config = dict(
    arch='vit',
    model='self-supervised image encoder',
    dataset='photos of plants and fungi (iNaturalist)',
    train_examples=45211,
    image_size=32,
    crop_scale_min=0.4,
    horizontal_flip=True,
    translate=0.12,
    color_jitter=0.6,
    method='simclr',
    norm='rmsnorm',
    norm_position='pre',
    activation='gelu',
    head_dim=64,
    fused_qkv=False,
    bias='all',
    qk_norm=False,
    parallel_block=False,
    inner_norm=False,
    moe='soft',
    num_experts=8,
    moe_every=1,
    expert_mlp_ratio=1,
    slots_per_expert=1,
    shared_expert=True,
    patch_size=[4, 4],
    conv_stem=False,
    layers=8,
    width=256,
    positions='conv',
    pooling='attention',
    projector_hidden=512,
    projector_out=128,
    projector_hidden_layers=1,
    temperature=0.1,
    residual_init='scaled_by_depth',
    optimizer='ademamix',
    lr=0.000415,
    beta1=0.9,
    beta2=0.95,
    eps=1e-08,
    beta3=0.9995,
    alpha=4,
    grad_clip=0.5,
    steps=10800,
    batch_size=512,
    epochs=122.3,
    lr_schedule='step',
    warmup_steps=1080,
    weight_decay=0.3,
)
Rows from block 3 of a small self-supervised image encoder, named by matrix and row number. Rows with one number within an expert belong to one neuron, the router's apart. Each number is 500 + 40 x the weight over its row's rms, rounded and kept within 0 to 999. All counts start at 0. Numbers have three digits each. After the name is the row's rms in percent of the matrix's.
Before each expert's rows are labels from the 100 images, of 14848, where the router gives the expert most weight on average: "patch colour" is the nearest of a few named colours to the mean colour under the peak; "peak at" is the part of the image that holds the peak. Only what is clearly more common there than usual is listed. The data: photos of plants and fungi (iNaturalist). In brackets: how many of the 100, against the usual share in percent.
# router: slot weights (model.blocks.3.mlp.router.weight, 8x256), inputs 74-110
# up: expert up (model.blocks.3.mlp.up, 8x256x256), inputs 74-110
# down: expert down (model.blocks.3.mlp.down, 8x256x256, transposed), outputs 74-110

# expert 4
patch colour: pink (34 vs 3.8)
peak at: bottom right (42 vs 14.1); middle right (31 vs 9.4)
router.4 099:503490612511454577482496553462568543490486495494483528518410542530403488364512532579502491502586515522489491505
up.6 637:484455496422448517494475497478478473581502560506511492527513476521567468538476492503481496508487537530495501546
down.6 426:550562457485548511498455490556541431537478498514516489495518509441471480488521454515530476471526510487458469465
up.9 253:474458529424447531502498465456529465554524566449570513538503482577545468506494502487484509553498556516483500497
down.9 296:538492492513499474555460559587424435485480497540502468490516498481565518491477472491539547459492522479479502469
up.62 245:511468483435471492472489516497482468496515538517564514529541463553576481631479494502506460488461487550509538537
down.62 286:476491455529570521572530447488541440568513534522518493528560485486587483518476480446490519562554527534520474373
up.78 599:480496440459468524513466472500467446575482556496570512573547451564507472552481561513487468456468492539497482509
down.78 522:547436409551518577478532547500502463455443425439539525551510502477541547557557493530498571421531456445519504540
up.91 127:492499502460467537503477458474430468594533529491531508561462472553507440492497523495460464490489547538517571522
down.91 277:543496429456536454521527462521534467557537484481564550537556519500539500483435468457463473517549515504518441540
up.96 010:450522563447441547503465522504467539504506511470536444491563490515502474567471500505461432533398506486506575484
down.96 020:533441473485528501512469509489464463535490495521548518497517547458431518453439554429529541565525504549538491471
up.115 045:508453546455469495528510454469470509555477549492555515557497465525523476510462540509523527495470490557506519508
down.115 055:533470443531523461534467468466495434486395515453448531599486423474488547510541481552533569426542494518558491414
up.125 452:482537539397495524529461465455467492570493536484497498563508454512565488506499540533508496489477563526477471498
down.125 487:470482507486457464533569534519427511527465483482566513495586576527485535495470500560515562546422480487490492477
up.130 377:488506490403465479519501509500487462532481534444500499539534488523555490536475509471503478498478499512510489497
down.130 394:476408467504501476519538459539470451535471568567544552547551481445523524487556489520499558441492471479504527444
up.138 247:471495467498501496482471497478483523556499560476518514511498502497511495509547503511493482490517497533528488493
down.138 186:483426514473523574473447521518475472528540491529457504503480468467489520556492504466501513532463448514535527465
up.142 101:494487506404438479498494501464498474542494535507578488527528486482534498568513519531483459511477530470522439510
down.142 091:534493431459547483398490469571467400585469503472545484478464445537539515569499481562514539535569490543475509514
up.149 006:508459498471483541504526509481491482575541541492534496506468466497523479486478457489491529490523563453540511492
down.149 009:551396449464534479561430481496463415494437509492501498494564418413602528528539472522504511498536555521551487501
up.156 444:444436551449486525522500510461450514486544582472514492592520496572518485550478528479511480510460575488510598513
down.156 503:519523480541548520506485457542520501542540502508481542501425514414541515535548423438506584520456516472483499465
up.158 472:472487417441476511493489483507532466567514546500525493578454454565547442477504529482465518492535534551484492490
down.158 455:466508407509517516564465431504515471512498500483505521523551438485511437518533421460471509483560552505507447475
up.171 007:507487493472437479484512492469526498536554574487532491549568475502554495535601454480433492544543490496476478525
down.171 008:498439473481513452433446505579436431531473480484493545486487460491524472612510488532466496491457474580521453481
up.175 006:436453452481436566528504429514510413574561559462539470561517442554525530488514519496525483566469543465472501469
down.175 009:463483412502521463496497505513428438485510479565542492533596488511533506526531535528487540422501552550515462511
up.177 414:506548473420475511503497482477507453520541521437573513526480463560565487525454490562530501498449511514512548531
down.177 457:504460437521476483524536454556481486571431486612507542517522539497544524495503494516519578535525555512510493477
up.185 052:523485493403483468502496508512475444588473557516507503499466517528577472514478506514510498523481487532523507493
down.185 071:504422432464582513501475434506490382488503482549551480464543444431586518533520540551494506413541520487517503495
up.254 739:501502500415462518508470502475471454557527531500520541552558484495494499568511554500501466498502477509504516479
down.254 777:493483508524495496474452403566549548438491440488449481473459461487465473587501461491481492489555476465417466496
up.255 304:472472538477482483495500502481493465566487577489533506514475510462544490520479521532521469486472485518517512474
down.255 373:487428412457530454503477450589507460532479527548489550479550484464571530561585528530511499459526536505455448519

# expert 2
patch colour: black (100 vs 3.7)
peak at: bottom left (34 vs 14.1)
router.2 104:509466512474500511455522490530534560543488549558485477503475530519533492489492523562496457528484495546470511437
up.3 239:482542523440473515503496520471494438544475514467489508550489488497520516562535510508485533519521535462496486504
down.3 278:476501521438509461490545533540543590529487551454527484526423543574532512517462481514497537506443507439451448532
up.46 238:472562520438494516493473501464499449549509430471469495464495499484472505508501473523499493535511589496546494491
down.46 230:468479466501452524500493515532548538497471474485495492527517492555519481540507519451367526519530532473517517514
up.55 205:457509574388473516496495515465483461556512493469530514556530469550518489544536508504448550512530566465494480507
down.55 234:496459499550479579515455513492519508527430462489427468464495452488484473534519441432512550472488560474450532556
up.66 299:499508525440508500521471478454474471583500525471500513504458440522496541487508470513499534520514610487507509469
down.66 223:471536440534493514521542484520506479536412450498469488468512470553551491525510476436500564564552485501557534471
up.72 070:479516555433488534484492484450527435561491486481500468485518468510506526480494496538480532557526561482482507509
down.72 079:519576497538562496496545448475507439525533493540514539445559473551530535483508450478475554454530491513492557551
up.74 059:448570521484432487549498499456514417556458456422512476533495485479491478522515533498471522565504517437506497492
down.74 080:472491488528574493429451542508474525531478510507464561531465554501533492528532523505433562474423476538485505517
up.76 047:547519492399494518564466513420469445543517515444502453494516488485553457512497535476463444503534510486524501495
down.76 081:481466450404555475534553445535546597516540515516544484496412484519489502570473480558551543532401562507502481546
up.80 288:499516552449493529488470511454520424555487490461492472457492459458518507475492467514483480513495567479512516465
down.80 352:510541569501506448495451478580532537564476508494499495511505498517481480490511500471469484460506460456499494494
up.81 300:491549464442504486498481549458497477559505481471518538524504500511466526529532483527484495511511532496524506470
down.81 231:533566442521459586491544524547517468522451431458435510432529487530522514498505489458458505453517526514546486502
up.83 388:532500485493463531563454486461483398562483450455469481499586464459509497490486449513483433535522595456513505471
down.83 556:525489496446545477464475466486513529505509575497511471530388491497459505530540532529527532426427525442454486531
up.93 285:493536556469481506506452507436485480595471467470466464485518462481467503477507501532503512541508573466514510438
down.93 255:460536482547455530565491472480532429506477446484480512472498457555493457550547476419487570566450565477506538490
up.95 269:479525527463454515517498509461478469576487464442480498504511453487480508489517472520461551516504575475507531496
down.95 319:480519493529502522510547520483506457513535424482482546427522477559536493573493496483514599464471524492433522561
up.96 006:505538505470506532500511506444429427535504529482488518498467475477514522528505464471476534511498515481484496537
down.96 005:472465467499511482494440505493514561482432481517489520459484482434511435469569499491442517566481491569598567515
up.112 238:465544547420492511481489534445514431514526501446542499506501454521510517519533477494487520533508532472524461522
down.112 122:527441400488534444521560455541534555502559470509504470461487491519519493534482515537519551524468546517506548550
up.115 025:489514493479433511532476514467472436549465436475496452503520483478487484515500482486454506531512510472516522458
down.115 022:510563537535538585445465492469494462543458466461409554443486470552520501475492527491486594496505490551503460514
up.120 255:457529570465483492530459528465513447544509444468487518515497497511502494513523470541425540519490508466498489523
down.120 201:467457520483512472483578551570518609472499525497460501503525573556545488488493482491476510433441481473487449492
up.129 006:517525542473517543506493512424497436535452517456474483507492502529524524558580502565484481593552541458534504520
down.129 009:491526562451535468480519505467496525518492486488499534463456533546517471488496477488497573499413475458478491589
up.130 229:477548566434508508483507530460516443561497510519527488503474483554541536469490485527466511533501539508480480500
down.130 257:530583551487557444516533513419459504554546564537480530514538476508505522526458512447484515509477491469496582465
up.143 185:542479535497494509488473501435449422587500550441446514509524448440538504541519506459510471531541553478551544478
down.143 243:497534494474598447521474467436527502532574553574537540473457536501471564532482525527521554496437506485540474525
up.144 129:451489555439463495496486476438488460507502519477500514497480480483488527540538467527507511512495574496514450493
down.144 132:565532518454621481473486492539517519580517578594548561450456592516512525477511503537485522438458543512454471584
up.154 005:543495490459447513519510518454520478509533438438458449468492472427545459442479463519506495558514523515518486525
down.154 009:524480487484512520491383473538479438436478491495561596504435448455528429561565501465446490506521534538507544579

# expert 6
patch colour: blue (33 vs 0.1); cyan (29 vs 0.4)
peak at: top left (48 vs 14.1); top right (32 vs 14.1)
router.6 148:522582507487453525523494554491522493548504502493576505469452489526387455487397463481455499524533551541502489495
up.24 082:480446474424501462473506417487532497530527525527500495532526487443581505542544557543529443536491477516485483487
down.24 120:486494481479429511610565485490505487454577498546528522551497477499553460535447460487463470523456468486460466558
up.32 324:518426545488533495495525408473511495532511574542446528539566466471540533506560558485517491528484528523501483510
down.32 371:524572533529506518556517510441520528512483514462541527439446500462478550525523498422439505497449508455486573523
up.35 539:511439478463497492510511447483490470548521517501477465539474477477581506487521540565546445514515550516509460482
down.35 497:502614459474491548507515453554498461493514491501541492473490436483503491578512487500499454519446445546459480504
up.47 198:503471499469486498504542417473461475562504509497454523553579508423547569513537542544545504499445503514501499493
down.47 232:535540511492473512557583510514508484459493491490513463471460477476465553542433538502498390497465509522456529491
up.55 186:485438505411534516479537430478489459551525562503500475537473435496584519477525589517552479553497573499530484487
down.55 242:464567471515445517540537472473442569440511526487549444432466514452449465493490529440545431497485467498507603445
up.56 067:490456484449479500532528447469431445487514478507469523585550498468570568487559529535432478496474514477494451520
down.56 111:479476537484477508542511493450488448447520482525622527513518488487540468591504552500525437495516493492535550514
up.64 299:510468434510518491465532403512527536513517583558468498520545519508580491557555531475554481483495498467513521481
down.64 304:543577519509521517461488547495494420502463514521569515491429519508476522567436550483500514506512494529525522520
up.74 340:472452571403527498449481495453457460506490573498480493564501474485584516485510554552527477545451531497539503489
down.74 369:494524509520537508491550463484496536500548471535535464483485515517483479512504505545520420505435509550495435543
up.87 633:474450519551536496447517454512484511539483519517470478504489483503567499490528516520580527520500573462526495512
down.87 467:571488511477530465507498480481497494471510501489495483566378484467477522511480524525475472569478466515503480483
up.103 409:513448496408496495476521469474476444549509565518467485555505466472590554496506554534518475535474523495508494476
down.103 517:502521493537510538562445475444501447482591509493511537476542493493500449498530517460581417512485489560484594554
up.118 009:496482583447534444452515457482491542522514560561455491492541476455561597475536497553517513500496517480442510471
down.118 010:454477571522512470569551520462432520406559535526550484451533491455473475461499501492558445594537487508522424500
up.139 034:507465550524543539530492464497465451520479531513442491504531514461582552500572497504578527513460556495516550459
down.139 033:534522498489512440469519557490436587477440415482426496573555494471571513529471513445478571469497502523478541543
up.146 597:467481522500519501511544441496514537540518569453466511510539480500583543479547477508545530520479550491497524509
down.146 489:535487565481569505597578491543491498522430443466544482482422513511443440539562556450526473514455525496565471519
up.152 346:500468487496526535488510455451542480534532558499424498553538536517595524542589520500555515537468498519527510496
down.152 353:488517549481465497525493556473438475481479460463542431583449500471501475511544533537497405513525531553491497498
up.164 228:499429499439510471438490450505488484530496537497485525522533503464544527496568581514524485517460493518534495501
down.164 281:454482489520461527592538505458522543462584489522539464490513519459500507501502486498539404506479510472500592497
up.187 155:476510520449457520468503471422468516523520514511453494555541514457529597513534539547509478511483487493507493492
down.187 185:527535548452540531516530443547447522449513457567532469506493509471479486536453609596504412562534507544435455427
up.189 422:495475504440517504485499413451473424566521553505486472551549446490542530494550550555530448546494587483520472488
down.189 391:465540509524484551540516487489499490527522497541487502451501520460475467475537579538513397524512509579480484534
up.201 326:500489542429514514464500463434481476557522583510512505526489453520578532513550561515551483538462550500533452513
down.201 453:570479541527505475518573455502540531503565470528500478504505542477469481545507543429605434504452489523501475564
up.211 419:511464512461487470506520396499487479530537557511480523565528485480549512474532507526576487531486502535497497494
down.211 473:516592542500462545583484513456501492486560532466571429493458466540530504548428534468511449531423488477456514512
up.213 337:482489515428496518521503442495495456548518582524464515568510504472589468511559548507501480511486526532490508507
down.213 344:491509560472506532546526427438525539448573432485530509528408498498481458548487553528532444525464503522493506525
up.217 030:475406496422535500496487403508497458484502520501492507543563489448584516558544551522482470503458500512506523546
down.217 033:522490494432518494540460475466535430473505522542447516517417480482512509502486494559485459553522590519513478520