Rows from block 2 of a small self-supervised image encoder, named by matrix and row number. Rows with one number within an expert belong to one neuron, the router's apart. Each number is 500 + 25 x the weight over its row's rms, rounded and kept within 0 to 999. All counts start at 0. Numbers have three digits each.
Before each expert's rows are labels from the 100 images, of 14848, where the router gives the expert most weight on average: "colour at peak" is the nearest of a few named colours to the mean colour under the peak. Only what is clearly more common there than usual is listed. The data: photos of plants and fungi (iNaturalist).
# router: slot weights (model.blocks.2.mlp.router.weight, 8x256), inputs 0-63
# up: expert up (model.blocks.2.mlp.up, 8x256x256), inputs 0-63
# down: expert down (model.blocks.2.mlp.down, 8x256x256, transposed), outputs 0-63

# expert 3
colour at peak: brown
router.3:481519505456454519483489533525515454490505498461486513485470515519511449573481513477502482525488472506509479514472554500460509511534518508481510481533492510518515537525433572488494502451484477
up.0:522492483513488528480454484489508461473520510499502524494539506486468497544490479531485458491493529504480513474508512482493485492496526463492494510446440509514501488477494490533515503488489465
down.0:509464577477525477532535476522459520505462530510485481530483481505510541450529510488523514513515510506535465541518478517498505451493477513540529532475492476480490505522491470465504507487529526
up.1:488507471582506459503491494490512493481509510504503532505515513501465490507448474519503487491464477488485513514492458494470534515518485497506519523507487517471492490454503500570490487516545483
down.1:467454508487491468523511464540514467509489532516491497515457480502508517481469513580519501500523521477523492478551475515507477454488503463517498540502486523523526498521491460450498491494480497
up.2:537504522477481457491528488461474485549544468527493482469552480555493516497515499508465513520550530485512499475519465488569488470480472474549525490526494490493537491499503483465498486524495506
down.2:500542556484454524511484490489498504524521476518493457434478464496509515498501469501512505561503518464501501455533482454513492469482488526481478466527504519539506481487488475460522523507544472
up.3:521553521496463495488552518484491482506522448551482485508481512489492491518481488466507519497532496502495484511485512482535446501474496515475471464508494483498546462514498508526541510493533508
down.3:572523505500510538506516566512484478483465479493488493509509494552531530489493483483515480522514511507468461501487566512519492474517500539491467511479502478503558454510484489466486529509498455
up.4:482509489524482465469514499510505485508478494523502486508491504524515490464464518486503523504523521494542477458514458519524539502493505486492485500516488499476520508522528518459450495519523511
down.4:525496453482468520505497530451513519506540510499510494492505510482477464537521521479464462483475452498480540488463490479492473546477517484454507502481514496504489523490480533578496508499460502
up.5:510485497486495511507558510487480528491504491461485481508465429477535520485495491474487511535520530495487491481528519501499490481484478492535470486477486491480527491527535476485528510516523543
down.5:504532492513509489487475525508506505472491464524500500492531515492466500481458483491505491442519516498540496523479468515533544531504535526534504489511557526490469499435467478523445469546477463
up.6:514530496538480478509549505489515482530515503486488504525507425511496506496505470502515509497486488500519521519493480500495516508509478484483531466491507513505497468475533483527516508488485511
down.6:508470525497535502496486515555472503488500493540524491475495547469516510474511501517488496501553566501523498468570511553552504461499539475547490560490480522496514544511497481524479480498514479
up.7:513544521493503476428477511538494496467500513502471477466485489470470551523519482523504491535488513510479476530478523473523484527493486523496507493504523494517510489490523500476475543450503494
down.7:513480546488506530540546486496464539510498500514489504491508527513503508462532459469457543502485523502490516465532501518507477465483517493491510500461486484462510491528503525503556509496529523
up.8:498512491466462509499541522470495455460500516507482490534468557481485492534520489517496462534471508501511515524497483501509456504506482490475483499482499496505483473506538502525505449478520502
down.8:548479541508523514479488458516452535518493480478491517467532537511528541416490527540494505484497529472486513482526487482509521461494492511529495522495513522514500469461514486471522523486503507
up.9:493471494520529521501534502515483547501511533542522494521492477456475534491517509550497495499507508512485527488528462579508517475485492500503532553496479511487429507454511477513518530532500531
down.9:504544494487457508495457495474556485483521500480477467507490518527498465530488479466481491487523512476515504507491509479500516534509512558471494483473543456515555529514512493559458527518513498
up.10:510530501474509466541529471516499484519519539514526545510487582504535478514526481503463500489500494485479523501476488475511477497497491513505498508500544493519499522471472511525511539502457474
down.10:518514479506466485479488489525489508503500502477472474524502494527497510474483456536504482519480546528506494475528471501512489519508512496492486540506463494502491491494511476489510471517534478

# expert 4
colour at peak: black
router.4:535464503474462494516499460503466531486553533466510504523509527496460525547529428494453473543456495481478494484473492525478532472516490519516498487482499481480487514490474500520525517527537504
up.0:499504508512504465481498456502509465502471530454527524502530489450505490516472520486525472465508542497444516496475470500507501492514511497483504482513481498467500489493522480515527488522535461
down.0:526470547524461454514521546490470518512499508518473485529497545511514496467496526511521525496517457473515500516493536492509503521488503491475499503460521493530494503497470477478503489451485570
up.1:505501510487523460500552533510492460531499510510492535483490499469509502489449507495521516491512572517451495528504485523560506508511512498458504514541516510532472435520503496484510506520524499
down.1:519481495525475486513466486496506537488474513487474459524528497554464492510454506495506501490495440461538497499479483489497543528505508493534478468456484503495511528462496492500479488494503525
up.2:516488541494480475495487470513480520509514507499492509476504522480499493536530515498478476524495477484501479493530519483479537518503484498469511527495487480523468503517520491486458485475518548
down.2:533492471482499559545466525489513457516513489496491526468503495509468499522489493447477500474489506477495519469496490502520459525490485501525508479503484466506482465493472513579535476477504499
up.3:504526533472481505493501500476496492512511491512493516440521517478488532531527494506476492516506500497532449528516500529489484488509480502500511457505492493486477543476505495535461468506488509
down.3:467452461478512505517468541540504478479494485484492531435489498521462522534489502466491524464497509523520547465513500482538502524481481530527496477469478490519509497468479494531502492487488546
up.4:513518516504465490480515479522463504518547478523527523476513469549466526512506460480477500465512518482497486517531510497466493473474498497509517488504518472513457502456508459509470497512534502
down.4:449479466522544482510476500561508492437468514527517557490498516516486521515521524539523488473519477540528508536509519505503484466468447500494490513444511534493530509522497502524498505460516513
up.5:518552535478475486434516489541483459509511476462510511474488486462488484525522491503512472498508506486484474491501510521451496523501504512533490528504474488490475490487479472492462508514472557
down.5:480477458522487503514481512531519470461528499520521495505481458526499531510499504507487519492536496456519482494488476519541538495490496477504528469448511490499502531490508487508494452509504490
up.6:524466520487487504489468475476478473525518499490504520480539499501474491515527491526492506513520522497510519497494472510506530501484467480495516517503458498493491507472497455510485494460526523
down.6:522498473483493520531498525472510455519517500504483556462506488516472517519514487491482529491486520465518524466506484513521462520488468516548491511487473459509480473498468506528516488492504522
up.7:519434474449484492499458441465478529482480529449489467489488490471485451517515495494484518517488499472517506486507479543490509463502509514537537466502479501462464512504533448506536500527529469
down.7:469493528518492471490526500523492495528532488513529543502498519481490504476514496526509496464525528525484505523514514519492507535516497487447531534493515511505499467492525515545482453437470544
up.8:509573515520503506506485508503483501518502457517496494483429489551505474497521501522520522476504495475499521505506500507534480512448534554477525492502500494543475503484492488531494513477471486
down.8:477473474470481520509466532526513442488548517475474546478482516492475508537495496485498528476488498515498536460513499483510495511516438511518484503477466467507492479481461535530499492507510528
up.9:511459529529479515487411457495498538505506493461524491488503498461484482543494511512483415516516469489496504533519503503457555508502442466485530493481481478498512495506530512459473498483507510
down.9:469491500484489487543436510506494478473504507486452555505503481504481493515528473474494527473459495493509548467515511512547523542501455533512494510476463436530491493501479529508479493553485512
up.10:496502506469503458508518543520515489491492486507527538526484517466537503517478519537541529482494504494440515485511500527516482486483512490484492478535488510517536469514516514514511483522496511
down.10:519505490548493501520505488509470478512491491471491505481491487514473502481484478511493527492516473453515492493458496453526514543488508509528500486467498452478477521496444487488506485464481519

# expert 2
colour at peak: green
router.2:542515495486477497449523477475463487482509524486522487501518498502480518523507489448489489536502502477485481478517497494531532523496447503494511492510491478504504499573525514438505503539553521
up.1:496482484490526524506407510529507545515497505529484513485485497493500484488478503542495546457533502500512506528459506515469521509506514536533517490510496504500480524456475476550488510462437483
down.1:499515497506482479502547528503448475533478487447515481494497497521498529503522518445480486542515470519516524482545533524514461489482546472475513498449513488480478424548507527448497464463542511
up.5:553509513509463513520445520505478531511527496519545505458478507492466484515488485531456489506518487483502502522490520496480502498474459533483511457538510484488494501469524499497513539471464498
down.5:516460510479475543496466487483526581495511487551471480491488517496481497504524512519508473481486516527515515496519481509492495466483482523529523482557471492497530534491465515522521540490474498
up.23:503496491511512531538476478522491525498513500517517520503509524482532444506488474532470467464489496498525478525490499483462519519513506517538508501549530487454523507455498491522523493488458466
down.23:489481484490542504543500510517545573479536487558514539506476520490509518474527482535477529524521506516499541461530453496486494497479465481521513496501516495479503509480478500546530530468486491
up.34:527483528483455519523498497498477497518541480528504502472504507471501512520537468519453496537499498427507531486499477485499502491491474506508501499520493457500480495470519503497489526445488523
down.34:530458486471535539541481483486546479509511529508471501492495566489478457490487518509534522512513552502502478493496473502508475528498467521524479487523474474491495505492472494509562539494457484
up.71:531458506503468507507471502495438516519517497497498507497491521477460480554511474517485491542477499402527493522481506521474521474501486499526541464515491423500498501450500486519518507506485501
down.71:487459510512525498512503442502545481549506561451500539478542568459468475512460494504500477449459476500519456514491504506439511535515492499500507509448489523503512500482495511515534532490463505
up.97:556501524505463507515484495495436518498521455516512494501512517480488470549526491515482512502505492367511502520509495501474478490484485492508503469500484444479483491474488482519497491470482493
down.97:478499520488501538530499485506496545480464488526496532475520470460543509489493496496460495508507503510475546478519502503510463476484435448535455510502448494495510486520495504517473528497499484
up.103:515529502486479540527489544505503571502495496510477473475452499490522493552474498494489511523515487491527491501528527483479472496514478507536518479546484494478481486513523524519535545468488497
down.103:459462495538503499464500474547471510508565535477529515488525527482436520469553458504531530473483506501513485516523478477495509517481440472506529490511483438475477563528506527499509510510491472
up.108:517473490484511529550495477479501507526512509503509517476522511485499481507532491506480462492489510483493549504478496465492522494505472514493552499537531492513529496448516543501534545491460487
down.108:491507508494515489534508450499545514453491506544504512510532492502550469460513508506490470508514524495481509500494501489518542485481475516501523508521522486509509476482522505536538454537455460
up.110:495490487494514536536497481484510506516502518514531534485490525486523468507514483532482461478484491497491496518464511481507521494492503542480545489549545499496524505425513528503516520490461477
down.110:513501508491529484560508494494533560466500484548491507517512485497557481452485495529489501523526514497517504470523459495515521488464462508503509514532515499504501491464512510531518487514450481
up.112:515514508500504493537509483486487503507506455545484504498510482493522521475485484495443517498574527497485520480548481493525503486508471461534538495502492508526497477468551459492496496514456473
down.112:502512509514480493478528504485480548506470487512455471471478438494511525489498494523497452525556486512494527533485521473521505501493492520503508484530455515504505525507487476520444517512498491
up.113:506508502481503532541472471522488503529503480518503508500510511471521474496480479560462513486527494483516497482464489469506492503492511518535511500548535500471504528451506436501521503492447470
down.113:492482483483504531528498487478550532487529505567493541471511497493502487507507480553491503463465514492506522535482475504470499483475491516522481489520490499511516548465468531545525535485494519

# expert 1
colour at peak: grey
router.1:490552529509482488468487545526471466498527461492496476486481498463465505544470477506539531516541503521485501518479524506466487515469470547514478510513538461519518506502477510495549526487520493
up.0:503482533549485499478524499499483497495504501470493495494528522493503540475507488456495493558512491494496489448567492486538519478509450467462504484457523482461544436521568488438526487509514456
down.0:462510488509524508480529425506501459525491536507492482496509494492489509514474465497460476465493510545509493495509495472505517482483514517483519512476453509538510497487488483519479475507485534
up.1:486496458509502506482508493516506521508512520512496514510560450496467485479459492523476484505503485503484494504508479528507518498516520461529509566448455504457487508455475499518459479545473471
down.1:529492500503498536533447508465501485505520546468515489497475514484503535548518519509548462503504518492556521504476491497517485522489494511478475476562511509532487461529506476526539530458526517
up.2:495513530515462498499510519518501548432514487502532502511491477471490471512526498548491501523435489492450538462508501543498504518497513483459506534548503502522483535471471545532493526501541510
down.2:499491494473531510471486503493501430538506539463488504504499528559540495477488526488481457500573511499581476528505503491512495456507478505505504483487478515498485488485542499495537463521451480
up.3:550498557480457516512477496469514471525519506502528495529507503466516456501520512532474502466496487476546502492516514473510493492481469517497500510517462492523483530501496523492529521498450437
down.3:464498475482540476491507509519498482478488527507456522472522478553498488474483458481454503534498505514516496510503489513547551479529509489464505487500481475490489468480527482492531464507481510
up.4:530509514470474520498524486463490487515505508491479508503497466452511457512495512515488451537513515493547563475519497485490489503509467496467490496511485498499521465488503494551525493504481531
down.4:464478499507526491492493493515482469480499526526505521485504516486498491465482453467507475496474525549519468526535516484502515485526525496554511479471501470494460516513499479473507451516494453
up.5:493512490534480472478443500487480498522535499511502498530508535517487523521503515529553526496456525503476489518510514524503492520500516468466495459454414479491466467482453507512501497509491525
down.5:500515483472512530534553472493501482477482537484530486477511510514524510481517515458413513539509491491514486471509497511533539470468458516446519480488537501496508502526508520471492469491502487
up.6:510488538509502479510483525454499488449510503513486532488512526524518504485488492517490492500496446499538468546511535497543502513493495513477512486500468492506492499506494503491470482535506468
down.6:474499421508483508498502483566515475490512487504513494495495477497498520508488480511467487460507523519516539489489438520497543504523522493463517522502496496482468450467487489509527517458493519
up.7:528506495494471501476514478517466540471511507490483488494492514483494532503527462471464523535513544500481498497509493524527494509488458481528515495480495492490526452502553476517500516489502494
down.7:480473523470501489468508491459498467541536528503548512489516535520477485479462455456483460527478525527469496520521509476482492479498512512507489495435525483542473452521485514489522476504437507
up.8:509465511473492499519519474463500482499512575507536530499531490471465526513544494503468493506452512492500506507475492498515535479472472510468504530459513484476485539491478507494456497497512492
down.8:466550497499502485479502506483477478497522500499534514473510528502526478549489448483475453492495474478492492516502498505523512481501489491510483466494501465529519481485529526497499441516532474
up.9:510480507494477513522451518451511517512547463516510549514484515448534518492520520532492511484506505490489549498503472483473484501489512487499480452481513491511483444453499456514524512503464521
down.9:487491483480519498495540489547498492486497523528495511496536471534497495505491473506485440478507505491511491540506495499532544517514520518474522537495477508499521470481533493497483473491519474
up.10:534496555503454549506464517473515494515520496518517530503472484494508523515533513546463503550512521498480541465520492470517464490459480496451489450533492485531499502493534463482530528470495479
down.10:476486487489524487507537516539487474466471517518458510491515509519515439447465463512475500475495490549529497537514469511497540491497529533499506534493489525482517485485496501487523466518465493